config.yaml
train_examples: 39062
encoder_mlp_ratio: 6
encoder_head_dim: 32
text_encoder_norm: "rmsnorm"
optimizer: "muon"
learning_rate: 0.0017
nesterov: true
orthogonalizer: "newton_schulz_5"
final_lr_fraction: 0.01
Rows from block 8 of the audio encoder of a small contrastive audio-text model, named by matrix and row number. Rows with one number belong to one neuron. Each number is 128 + 24 x the weight over its row's rms, rounded and kept within 0 to 255. All counts start at 0. Numbers have three digits each.
After each neuron's rows are labels from the 100 clips, of 14976, where the neuron reaches its highest value: "responds to" is what is common among them. Only what is clearly more common there than usual is listed. The data: synthesized solo parts of chorales (CocoChorales).
# fc1: MLP up (encoder.blocks.8.mlp.fc1.weight, 2304x384), inputs 320-383
# fc2: MLP down (encoder.blocks.8.mlp.fc2.weight, 384x2304, transposed), outputs 320-383

fc1.648:085085144109149120113115094112084102117131104155164111171136113100127078105131120172125137104144141103176123132138142184124147117125101144119134107133116164057112082104138123165143152127122097
fc2.648:124133151161160115110105104139096132121079099153145111160120130122114116092142129156104151159157105122157109143150140182142133102145152149142169134133093146112104067113149145173144185157110094
responds to: note D#4; clarinet; note F4; note C#4

fc1.140:111124122098150117138118151150173114152112109140149140116150129121128103147153123105120107125196158120122154125144118157133139110119161119080094145140096111126116133142128121082124175132128149
fc2.140:092169106108129137093118106145220080137085104113147120135120157147123118160163121100126118108168147105112165088142145167103149107139109142120099136131124111123119157124138110134105150115090119
responds to: clarinet; note F#4; note C#4; note G#4

fc1.85:156074133138157108134178118114143156148119181161085159098131165143126094162124133151173129144158137160072107107144147069127126116190165130140152140111128177133101141101159105136156091118127151
fc2.85:135062168133136132122121143113153171145071161124103093128080170141130099128119141164144138157156140146084067076133128078149118135164135151118142127108151113136103145100178127118142113129123159
responds to: horn; note B4; note A4

fc1.552:136120157089131128130127085116164105101143146124122157111108123134164100113164089113129146125134171182131166096153114128134122196113148122109098157118129164127128157130115134154123110153122152
fc2.552:119084114108173131117119099130150119101139115162116105105103091161151137084165116141126151134149148147146150118163096095114134161099170123111115161128171155109135129108099145135088138161169147
responds to: violin; note G#4; note A#4; note D#5

fc1.280:133153123148161206155106117141136147164173103150143151160130083143146103128130102121124128131135165138118166164108156095128119138113127179127165116097144092151097156160106099106105130133096087
fc2.280:100137149167122195157085089134168126124144107126115131154129078123113089125140060107134141140138169136130141150106161117098166128153137155114148108140114136109093126156096099133087130129121091
responds to: note F#4; note C#4

fc1.356:159131085157150139127134129128131141117139150146154091126152127120147118156115089138137111106151121134139145114149112137111150173162107139118144098125138116113113102155120111103077140130151114
fc2.356:169152144135125144105134119083119141110130166135175078123134115138124114164123111119121129127127133086185115115162076162123158119171098152138141125102116109117115104106143127117071162129143162
responds to: note D#3; note A#3; cello; instrument: tuba

fc1.327:135123131107133106085112137128129113085094115135132155113132151127111134149103105130129153120051164119119097135169184100130126163114125121124124092202137137127091143128176133146128119139142108
fc2.327:111131152138120106154092112112140097126088137129138110131116095112134167151104138132116163145068134132122099121154117070154133128116102092138157143164163119129098132109183139123146150103135120
responds to: note E4; clarinet; note F4

fc1.513:159107111105164152139139121146123129140099072101131147092083184157120080118118087095122104164162147136124140151160112106106140115102141137133125121101136156167142118099122177122131154168141147
fc2.513:154086126133123115151103092120102115140079080099132154119098214194116091119123128119131087117115144124152122140157068077104143116141163167103139097101120140146141137135111136126126131174143147
responds to: clarinet; note F5; note D#5; note A4

fc1.703:148122120130114140129104085131133125124143133114107120115141106143167164138118161158140129115122092121184141120149156117119120083104144133126121113158125110124070081132115123153130140079113122
fc2.703:148098149111102100126094121126130131149140147134129118155127090149148158144117155158130123127117090154110095105161155131115105120132087116153093119156164119120105092131110191126124176092150154
responds to: horn; note E4; note D#4; note F#4

fc1.336:125101131143102115110158158125123123123115164126125090115105135137114108152145128104153075101166123109123088103166152110090096157136135103119137163110095107132105115153157130117102104154123147
fc2.336:123114093156096129104139131128134149143110147122158081123092159127111106158129116115128074125145145094111080099136099111088075144155141086117134109160107121133113122140151118116076127123117127
responds to: note D#3; bassoon; tuba

fc1.205:142096151136150125142068124106112113116117105115125095120164116128073116073124076143128179150130120105167134128122159156113179100153087140106146157110086165086124099114119134142121140152114097
fc2.205:141117154121150148132084112106169113135135095095110110109162134159098105095134103123115196153135131072184150137133149177145163096146133166121161116117087174137106100129100145136111142139137105
responds to: clarinet; note D#4; note D4

fc1.628:146141094113135128080132107125136140084171121140136193133094148106127165145161152141132095114127111138134118135162167130096109139055128129159066141153111082123164121114137124149108127125161115
fc2.628:169114139130151109095148127118099142123158148139122178076124144123143143139172167148120091125140120132136171146134160147120121167106135119110100115172105130116127112153131149127090145119151133
responds to: note C#5

fc1.105:143106109092089118131139176178104107128130112085143128149152108129079118115131157111127147094121162118123173167170166128162083142109070137112140136183113108139148128116128122106126114127148128
fc2.105:141157168090121114140127151164151100118158115098150169138155102119115105122120132070128143111116149111144146139144138155163096153109115119103148103208102134131161137127111126111145114085158115
responds to: note E4; note F4; note E5; note F#5

fc1.378:168143114115118159173132132181128179130123134129126134081134121157102134113121192127149131141139132106089121142098129123124188093151151149150118101119096167156143122120144131111121113135137119
fc2.378:126142134133133130175097115166125115173159186153121132088157132145100153121127161128126145141088121131160117146085154136159193086164168145136152104182097158115136126137088118127121129164145157
responds to: note D3; note A3; cello; bassoon

fc1.622:123149134167156113135151117131135149180148134147089116131109164132146111125129112101152086091178134132127164148114177069121157145154181114144107138144196097141145109132152105142130138138084120
fc2.622:115152136163118100114127120105156103169120102127129142137084121132115103147117099112139085079159109130151147101058153129122148142139138122172129112147142131119153113139164091128109115115090113
responds to: note C#4; note F#4; note F#5

fc1.733:179114142104138112124138122142143134120121112109184173169127147103149093122112075144159111079099164129119107134114132095101127096113106108099140126061094130121105130129063082142162088167141121
fc2.733:131074122113146114155113094131141118118141109093139149153126177124170092133112104130143113068108127140159127138163082126101122115142171145081120090080144137145112099167077077131154137172154146
responds to: note D#5; violin

fc1.579:180081121086124139127161112071128117100126125124105150146128148155140167145123109156116119123134102150131097143130171139094188161074101100127094131108118165139129111078146092142125133116115135
fc2.579:181063137108102133117151154120136124110151147124111191131151125126155119112137095161117134108169108142122153118100159139123164140135116126077063145086127148126087120105112117160165134129134187
responds to: note G4; horn; note B4

fc1.482:142150107097137135108110113115086138126095098132121154123138122140126126133159118105116109132145136154134130132116146127140073136137116168087121151124106087109149140140112137106143114184146117
fc2.482:166123108103172158130120128110135122128086073077127098108136119156124107119133127122128121149158154144122122135107138142137097166149134138095101111133087130108138118120128126146132166145138114
responds to: viola; note F4; violin; note F5

fc1.751:174138109123129142124110106098084156117111138127131087183110124119151109160102102126128098121137128112147087129183081144108140124123119170198145140116126124100125108133160108087089127098107142
fc2.751:163143109161088167110138105109107141100107133101153114138109118127149085126098130135128105128125130105149104142168085140117103132082112140115164167102080124120154073136150144132092107103110130
responds to: note D#3; cello; note A#3; note F3

fc1.681:153089126163120107105124132120138158137114162170110163140148140104116102066152148165123094157108118144125136089150134058150139105144129136116131146123121131184114155161127130126160119147152114
fc2.681:147104134144153080085128136133124138096133160141114155147123129142124097076146166154145140156125109115149133100162116065112156107145130128137153141115144148147085139132119106135149138172129116
responds to: violin; note D#5; note G#5; note A#5

fc1.407:110138128108122147125153118146068126115143133133125129154113150125182124107126143151127140096133109148174105120158114133118127157133099132131109121124122146105196132138143120162088141128167156
fc2.407:134148118097128141131137116173099158116164109144136114128129128130205144082096175146108147095105137153177122146125092140123132141147125089129128141147127146109169119124141145149116108102148159
responds to: note D#4; note C#4; viola

fc1.267:046144101117116094128163145105132131135112136078113106129133144121172105119083145100142114094112137122147114112125108082133162132152118119159143151150075154108091135162158186130089105129091155
fc2.267:103164113130085135106135160119155127142074117132119122155127147080145116164110143119126106122128167103185109134128131074114146140126090127126169130176143174119076143154158133123085107115071173
responds to: note D#3; note G#3; tuba

fc1.542:132104119127143118115138097102170117098146087167135127100115114155142165178158111146162163124135158135147134164135136119053162118109130139154117134120136116120165110115116155131166094152116127
fc2.542:129082120131183120126131125112178118127129125119111138102114097164131144132159094173158179157153136125170158139133115148096140109126128099110099137096155134137128135130102155149122093168098111
responds to: note G4; trombone

fc1.620:162087069139119122148124126148081132110116113143110143144119130104177135133155153126114122136138113125135153140150168133127148152131123113102146162134095114148117104145142124119090085120131120
fc2.620:136086105139104124128123137155095098083119122130112127146106109153153120123139169147123124117107113133120137137130139101144116149143123121133156170159113125139121103131144156141101093096161107
responds to: note D#4; tuba; viola

fc1.155:134131174136102101160157115072147145084142118110144134154164130130139100090103100143084158098137135142128124166122146135098109124126115109108101140130086148116139128143134108146150152143110138
fc2.155:156160140115093107136146140095150114115122145113110131159131142134147088116111142122094134098135175102170147173106133138142115097152152062130114116161161130099107119112123084169119134159084099
responds to: tuba; note C4; note D3

fc1.76:095140102122152110187119117120135134150114102137175122127079126129162101144130141137128129122166168064130154088131106106145172110157081121116110121111083160113113149159154124133154158133100093
fc2.76:085166124149129079152110112145151094119088114157155105146081144091105070125108119120132142144161127099136113156113093138139147136144109097124157127126089132120132143111092112113110139196082140
responds to: note G4; note F#4; note D#4; trombone

fc1.724:157110102088147105157170144120148144153136141123165153126132122120142123098140135134116163155100148148114139176099126120096118123118136113163113139116081117081115089149102152140152128112150125
fc2.724:145092153108138135165153105123128100154116152142121127133121122141080099118143143131102165107130136129130136147080108093125129094094170089130109144078121096123130130127124098129144106122108154
responds to: note C#4; trombone

fc1.565:098123168123111149142153104158169140129100174097169116102117119144113123136152140134109103146125131114115158166113111124133157152094149134123163131105135114119100133119107155138127102113129121
fc2.565:124113140110137152125149085150150175152126176126163095106110066164162147127157113183139127139100121125132125136137086129120149157121155151136161100150092152109094155098117140128158119145118128
responds to: note D3; cello; note G#4; clarinet

fc1.63:182130125150116101161135165089129098113121098114084174129131141174143156179079119142102095176102104118148138104086144119124165131118089140111101157149104092142145111107160155150127137108154154
fc2.63:199100143102151125170139152121136056101148136141100150125137118160153132147071129146131077146140109137122152129124129116142147108133098161127086144120098105107142118118149128141133132127148156
responds to: note E5; violin; note D5; note E4

fc1.631:149130080131126164144094128095143098148091126131141096132090114103159150098112086129122175096133130150101154147129129103111146112124118144145183147107155113149175121157149128142113108135106154
fc2.631:144105101141102168182078102119140059153109138133097089125138091116139123157128077145145134104115143160092128124108089128099163120121114127131152161117099151120102112145141117122083093157102187
responds to: note G3; note D4; note A3; note D5

fc1.529:129134131062135109139124135124147073093110163099123134146155134079162103123106124150150107120133106177125114108151162098110121091094138120096093145111166137098114168133118141100138153117134126
fc2.529:131100152093132106116145119131152105092138146106103130130137120098159101123112126176156112157137116164125112123152156099118108103106139122124089152113146142133097147146129118100133159114160114
responds to: violin; note D#5; note F5; note F#5

fc1.250:129133152105165137112092123123142133157111139151125123111097155153110170140149130108105132130105093150141147177143130125099088137137116146110124142146108096109097188092140093159115115140113145
fc2.250:120117148104117149116086092128146125168120095139132130105115145121143149127123143119116131124102133115159124113095120151105138140120140114101126152155120118083122210076158139133098150137128148
responds to: note C#4; note A#3; note G#3; instrument: cello

fc1.134:080137106127115135126076095156072145132136135146114104112137166127158161098104167179121086115141137137142097131125199083146115086123139152123130138145083088091101109135135145153125165113156129
fc2.134:114161115112130137147081120150065144126136162133102110142125147131141157115092141168126111108110130172152092147136181123180114125127174148121123109141070136096139117160150158136140167139165130
responds to: note D#4; note D4; note C4; note D#5

fc1.604:148143109156119128127136150120162123117095081102109138133108102139120136101114131149129142144146175131090135182098110163067134157096144114085124148138064170128144134152122157142091138128130106
fc2.604:169150108148113130138104102108134104113093112079119139096101132166131116139147121149155114138127155118148136149112099165103097103130129162144131148129083149150108129172124102119095127142156142
responds to: tuba; note A#3; note D#3

fc1.330:115155124125134098158090122134093134101134074121140119084146148140135104136119149134155107102182111115142094127117112140129125168118139124111158094163086104127131115102114109087165103147082114
fc2.330:098123118138114106139106140111145125125121128113154105137138138139094048145168172144136083151152097104150111131152169134100121142097129119109157128130109090132131121106143141120167109142114100
responds to: note D4; viola

fc1.675:149103099085133111148156131176128110151142142134119077119125163088150120148107169123140152131155123136126088137130158098150127130114134163153131132120177127141093148095105130113093153135114171
fc2.675:085132109136100092173160150135118091144138121129113126110128168138122160150153146111125137123108099118147099114123134088114110145091111131133141156120178131106091166130120154091104130116118160
responds to: note D4; note E4

fc1.73:130132113136157104117111139109146161113172114138132101079105128136168148132117127104114179138152129093149116134134120113140127127120130190136166132130111082131157101146080093139107146144137068
fc2.73:136142150151157124104119121080157174118138138136116109101138143140150089106128103165110103136127123147126123139135071127124094107116150131142188114105123087130177092123086121108108147142115107
responds to: note G4

fc1.668:153128106091149113188131142181154092127115131126134119124093142073162117123114146141162121109096109131073147142071138142132123063121119099118085147119136103108143151165135133135133162111158101
fc2.668:145149144112106158132124109185176066162112142138114126119122129090088123157120133147177134108085157128128144114106169116160137102119130114144094124147116132121134148136125150124111169134166134
responds to: note E5; trumpet; note D#5; flute

fc1.508:127114140098112118146120112098080136123101171104092169133137094117160161086156116142113174146114125127145165153166111093103143183129126157137121119124140154188101161137111155151141128114088151
fc2.508:102119133099120103124154108094123081128110110129080166162123107148090134108161166161134136147132145149146182169131138139137121137070102158122099145087144141170094184129133120132155110124092142
responds to: note E4; note D4; trombone

fc1.47:121139120153154105131140156120159142129153122122139159154166107137138135121126168136121135127129119144153092095136115152104093163148117076139133147135108079089121117111148130146129091078137125
fc2.47:111135136121164116140165147117139135100150080113156113142144116128136135121084175108119140122138128132130111108138153175107123123139123090136135137114141094089145121142131132113148090038131087
responds to: tuba; note C#4; note D4

fc1.304:122143121105122141119104113161131141134140085121144137159122144146164108118164141114119130123144102117115127153116115086111130144126158126142131139163100157090147143116096151126111082120112151
fc2.304:105154100099129150109119119125183136151143105127122135184106140147140077060162157141142120145111095142135111135089130108108124159104149125151175131176123134066184138118106137126135104126093179
responds to: note D3; trombone; note G#4

fc1.674:105125123131131154158102151138145153135154146142090168136169164128093107096105119170127100144133108088072122158113156140120140147110140091125101083162131113170140108105122133106121115118155110
fc2.674:122124127147134140134091113117130091108161125158125171189135144104104113108141129101111140115141099093113106113137146155144099137135137118125106126172100125176154128128114096092133128132166172
responds to: clarinet; note D#4; note F4

fc1.213:175151148079162141094155105085116114084128118118123134174129126114158116159143161117164141156133123159126125173132123107131150114195137126115089106098092124113103110140124139153132149120121099
fc2.213:126114135127132148158151137181143111135132104091100125136112085101136151126128153180215138116129118170131114139108126125114160118123150135073085109114103157118131133106100123147180112141140151
responds to: note D#4; trombone; note C#4

fc1.486:169116103134105134113134114109129140125101100115169105148109162097114160105108108089108175109115165115123157118151132123148106132166168121138112145114074148142106147103143156115083130162121102
fc2.486:098084093123121146123116093141133110126106133109167118162124154117097119125131091092105116084109178145137159081153136138106151128138207123122148133099128157130095119135126116131096151164143159
responds to: note G3; note D5; trumpet; bassoon

fc1.595:153122184127129110153142138093147168133109151105096141144144115112148127148103082091152119115114144118126115134152082094140130119088104128153111130099155167126106147134087124143106099144104145
fc2.595:146178132140073156150141147113147152132108142116158105123129115183187107103124102109136094144118126131188117114100087110132127134129132141127135097114175188130142131113112093161121131167125183
responds to: note F#4; note E4; note C4

fc1.364:135143105135157139136174124143175154170142128141116106192144097136114137119136090151116149123128163132097121103111130143155140106117133095187162115068125127108086135094120163123105134097115110
fc2.364:087135152138145160115162133162200150145099136122141114194150109103154158118144086147109141084104138119094092140108132166145147143148142088205125153119146128119098159112123125138106116107121119
responds to: note C#4; note B3; note D4; instrument: tuba

fc1.317:124105139161120136116087131149095161093179144106104093105121157136139129163121147096130111164109116143104143121137102117136114079120128116147114100113124127130112085139112153132163116140163150
fc2.317:124083135161149128123116115143143168119141125135111114103114133123133131134114114154090145184102121169079089090144101160109110140096124132096092141120119107130126114131132176095153118129158175
responds to: note E4; note F#4; note E5

fc1.661:150056134126146123106110090129158111091151095131155122146105111177136106176164106141176146125137166114143123116136098126124102181089110148126131103143146134159102127154135110114143134129147155
fc2.661:108056126145124131119142105155121157110134103147124094151087087148124110124170121163164129145167132143093116085126096123124095162113114131137107124105178098137144170148149117150125162167133161
responds to: double bass; note B3; note C#4

fc1.765:142091141134112150165155130140126157118121117132118097116121118120108106160117145115111153133136148118111131148122095109140132064145114124134154133099111088154131125173167153170090113106151079
fc2.765:154083125110117156191189131153156078101121157127113086111124129137102102117120115165153129119133154125133111138117103081130113094099144109099143142130094101154118130156149132098114102133140121
responds to: note D3; note D4; note A3; cello

fc1.148:118116107137102131135140115089183100100091133109167128135102173120118105139110132120120182105139111129130125127142170096129126116127180115109125141111141128202083145130153145153113155127113114
fc2.148:119112093119112114110114139106160130141069137141170136155121181114094120105148086123117160127127136126143134094123109115117138088146149100113093155104146116138080138097142138145084130149094159
responds to: note D#3; note D#5; flute; note F5

fc1.50:126132139120112101076137137134138173168106163128138143110133167147140130143147164133155105097153115122154120172127092134134179103167111173097086138107111080130123118089107110142088129155081115
fc2.50:106142150136117125069073137151159193164139167132164132145126165112137163123143109103106144117126092145129092136173122153143164154134149105133125125145119149115110111093118132158116152166098110
responds to: note D4; note D#4; bassoon; note F3

fc1.729:177111154136074132122158131105178091150124128130086125131146153127123139095143111165176083153157182083108116129105086168115116162133119146149082063153115131129116174121124146160118120128121119
fc2.729:158118153102120170134154106105199119161065119092085122113129141092095139153154101153169107090124165107150115127117124194130138144109127187145111085146143119147096157100152132156108136127147140
responds to: note C#4; cello; note C4; note A#3

fc1.566:140169094147127096134066164134155112152116142141107134122135133105159163134118145106137145123120166103152117105109118139063095127120103087166109167097108143095122109201114145129142110153075129
fc2.566:113185088140142090125088176192165099124115108142135108115115102113111164122135141127097157134101138102139137127107109141108100104100146098179129153081126144100115106155144155154106129144094125
responds to: note E5; note G5; note D5; trumpet

fc1.410:128104146119152091123140165138142126123133140113102138117136137108135105127135166159150144116082126158161166091148136135108130121180146154096084129130103105092148147120117102180093087140156148
fc2.410:115095138101136118150108147135159129119104147159102124127099169096141068123124141157141125128109157160145141106145152111103137103161129142089097126167156104082108153125122075172073149164130197
responds to: horn; note A4; note B4

fc1.298:091175115144113147124134153223136085120160106095118156181124122155103104158126118130127069114107151151103132133143144088164129139106110109148112157139106135122119150155159109093131105133145113
fc2.298:092144124104124130145138159188171105124143115093118140170131118172122096146092162116125108082095146125116136123108126087124090147104125112107103136182139120127111175135136124088144139137118097
responds to: clarinet; note F#4; note F#5; note A4

fc1.306:133075109122110130125161110088136128085122150111151096171105173127157144125132123140126104119154153133124090123102111084100136098084120107125145111144117135092131104161136178154043144125098072
fc2.306:147159089138069102170137111136124126136165128139165123155120145133110146140121152116118110129162155132124096153111060082077095112107100090113127113169157145104122087142139128144048157135122115
responds to: note D#3; note D#4; bassoon; note F3

fc1.99:174122143132134111134106189113149154143177119123158114122125133159142121150114113141081148124075175124145115104112137127125133114102146117120159142160117087175141132131100124127137155133126084
fc2.99:129087148077133083136121154105162172164150161097158132107128117138131142147082134104125146088104136102104078087152143152112129078102151100133133178158117120133149154146100136136109127170112066
responds to: note D4; note C#4; note A3

fc1.95:128116096120126141105096142153161136128144147143154099135114118092109130130177161118154143129144145103128169183147128126145184180142094122121111134115093130131120112136066089154121137143152107
fc2.95:105111106138122131145127143134157159150139121138147102126092106087115130129122146142167165150156122126137159131185124138110171143150103121107130129127062124119073146141056105138131140179096148
responds to: note F#4; clarinet; viola

fc1.721:140161126119165119124180152132080170153142101146092135135121138117140111107090059124119084116083142117119170157108091093156112153104152109123127099140102114118103146113126102139126156103127118
fc2.721:101149147112147121153142156129128141150184106172123176137119159130112116121100071100143112128130136129126147143140103109148137130125143087112136119154123166118105139149122078121101177118128135
responds to: note G3; note C#4

fc1.226:168126101111130105157178108058106113121101091161163111138106139136151117127122124152136129137163134160128135125138121109140143163118095101129096089131099132144128102110171165151087148141162126
fc2.226:140106101145150128165153114085124092125103085137166104130151130140146115134153106139118161161184140153130134114160103123138131121140129145120067070119127151134115127130140134091110115134146183
responds to: note G3; note G4; note G#3; violin

fc1.111:194172143121140105154112126115143095107138158079134073168154152133138109142114143091105123139107166072105156158120122112151133116143126134165105146112133113131168132101130148151169155077188106
fc2.111:186121120141109132173108162086131046092153172090102101142156152170165114113104095114131131124099144154133097147136110107176150113133112148144129150152119120103146125116135092125144138112178145
responds to: note E5; note F#5; trumpet

fc1.79:112142105151163102081127125095129101118138120119167176100175160095126128131169103112126122150121127116102142135133131111071107136121106116138210159146139133116103107151097130109154073161113082
fc2.79:099135093178117098104120075130134111124129115122131128129119138098135129129116135135129142175116131116110117121137107115073111127129104133122195135138153153130112116124111123128150067131096092
responds to: tuba; instrument: bassoon; note A#2; note B2

fc1.56:110165138118110122160119108151144191115110126058141139171067113154148144139122133129127129171129135122128101139093162108129094099101132098126119124162131113108113101093102129126184102103137118
fc2.56:086201154127078154139183104188168141136124114110146156151138071187148134165133134157170117138129150129104124123130147136160067135128158106138131122133152110095105121125130111115190083123127099
responds to: note C#5; note D4; viola

fc1.413:123104126137111079139128131133126152147155114126129145139121097146162110146145130135151094163104155090154167149113145127131145117068153098135144109119129117148129150147116074094140137136157136
fc2.413:175105160139050101130166119139153129125174109109105151142105049157176100121100137121161135125166145137120141108116140127141100139135157125138124123107174154122106120169104085112113145151150134
responds to: double bass; note A#3

fc1.218:127111150151137163133172130138116120125142156098125139164168130098122111101085105136128129113060126146155112141104142126117125143112127116152139104144131118093143067102133133117141093141157120
fc2.218:106062135158148164166107145122157116108111154101139126154142102081124130146096093099107113107130097086166097124133116113131142137087133136110131122147113103100113097145129146117129086107173145
responds to: note C#4; note F4; tuba; instrument: clarinet

fc1.396:142150116112161085137113170122149143148136125141092158106084122105111147132146132145142067152129111145077109076121173084128082151114135126133080112158135119174155107080137121131155079099137109
fc2.396:140131121148192102120155144084092152141149129156132182087114143097137135127125135155131082159155075122111131092131135129160059120123135116105117120176157121152124117110101121103167106161135135
responds to: note C#5

fc1.515:135110138109078105119131110108129185118171111157148140109113152090137155155123138161120116146171102114089100100168107146118114101165153126132127155120102138162154143122138136104131106131112145
fc2.515:140066139110080124139140119120130141114149148132141133109070138111110130137103116138107110136133120100100098113152134139091145129144122123109110140104134143149164171094080122101118092127068145
responds to: note D#5; note F5

fc1.646:140124084108096163147157110120117156112092140118133172112151158144150127078117117087140194105112099118127123090119149100089142147107154129136155161122122138100095101118115160180152150123126074
fc2.646:097144096106108135101111119134096153143123128142126126117154126144131158095125075078110156150109111140102112103104136157118178135135168114127138135131120163111107124119104142140130194161135124
responds to: viola; note E4; note F3; note G3

fc1.116:181116136138130105126118089127127089127136165169140115122169099125130106131112129142092124122103119086109136147119145121113137136157131101120115146140129130134171089130109159119115168152139110
fc2.116:133121132147122152129107131134139110128149174147158157120183123148099103141117133135110093127109105092114132149126117165161130118135143123122109115138123140157175094141128153095124228073147101
responds to: note E5; flute; note F#5; note D5

fc1.48:126121117147104156164165155183145167131149115097121135125102135162184123152141162087112110089139118132109137151129105117124111131108125078129154161158120102145094129089111134135110142147134122
fc2.48:112127123129093156204170125174084130143161148162146148128124156212151091159164130107087116121131130093137113145090131118139140146125141097137148156151151095097116141104115108125124175150113151
responds to: note D3; tuba; cello; note A3

fc1.276:122128168156136166090102101085112151134139139141131160087146112139127124135142129135118138137081111139132097113138104070106119100089116163102133115135099105115116106175107127132100141141163116
fc2.276:152120152141140113099081132159102168143107140107137167130142115174126146125137138134124106107096132147092101117110104105108098097108096141129147117153127125142119131158135105118145168139139130
responds to: horn; note A#4; note G#4

fc1.353:128098124132132121100122115128117174100130142120192091132102122141112110138125113129144129119092139150091116117102108132122159126083151114147120154142127140117172093120139128136094116094079112
fc2.353:108114111117129153079093124119122181103133149106173126131075131154134126095135141145111161084080138167099099134104122140133140136079134122128142137130127140089187120137156118144095132090110108
responds to: note D4; note G#4; note D#4

fc1.570:110105099145095143112181146072142141149099110154098104154126113119132126107132102152122100101138147102109093153111074098124109142120099097140117102137128104178120129157125123137092147106095110
fc2.570:121121075162110118093133129093169159152107155140126125132115099154115111117144118154130128111102128115138090113101061109074087118106083057109123113163154124148125123147154139112106149112103116
responds to: note D#3; bassoon; instrument: cello; note F3

fc1.744:116145124159101151126097135115148143102149122131117178118125131153152135117170134139104100133178084123111097098138153134128135138091137091141119083132135148112096156164128156111137071113144125
fc2.744:111103121116122143113084120116133145116166142113128146156126134156121142108167124129105138154136090158089127144148113140165144152077128103106109102142180124104139133144130163104117089117130168
responds to: clarinet; note G#4; note A#4

fc1.192:130101148111136128146096121111130158095160157085124098135172122137127159146114123076096135146161137155146118121121127106148127134123150137155100124142149112134130142104150109110120085139138115
fc2.192:165111166124131145141127116142133163123165171108167121118141129196134140130150114102141145148120129102166104137114095151188101129123133093142165129158128139152133124106138137107114104121175141
responds to: violin; note D#5; note F5; note D3

fc1.62:150149103117159107141102139171145143105142115112129121141118116135138136121136131114108124169139136092103124157143140135070096124134138117113110091150096121120137117143074159146159157146148105
fc2.62:164155142124130121155125149166151152127147116123136158173134127148121149111135112125113122155163148110082130153115150151137108095148135141122135112152158113121111150129110150147117162144129119
responds to: note E5

fc1.126:136159091109166137110134169128096134082110125149120137112109114121105148122136114128158118154109108106154112134101139139137118127146143149138131140096145136127094100128109122145111136128156135
fc2.126:116134132163121115109139131141157124140119084106165159123116113114130150133134125159147108098115099159151114115115137144138152133114132159116099114134122159121119133134125122127136077139117124
responds to: note E5; note D#5; trumpet; note E4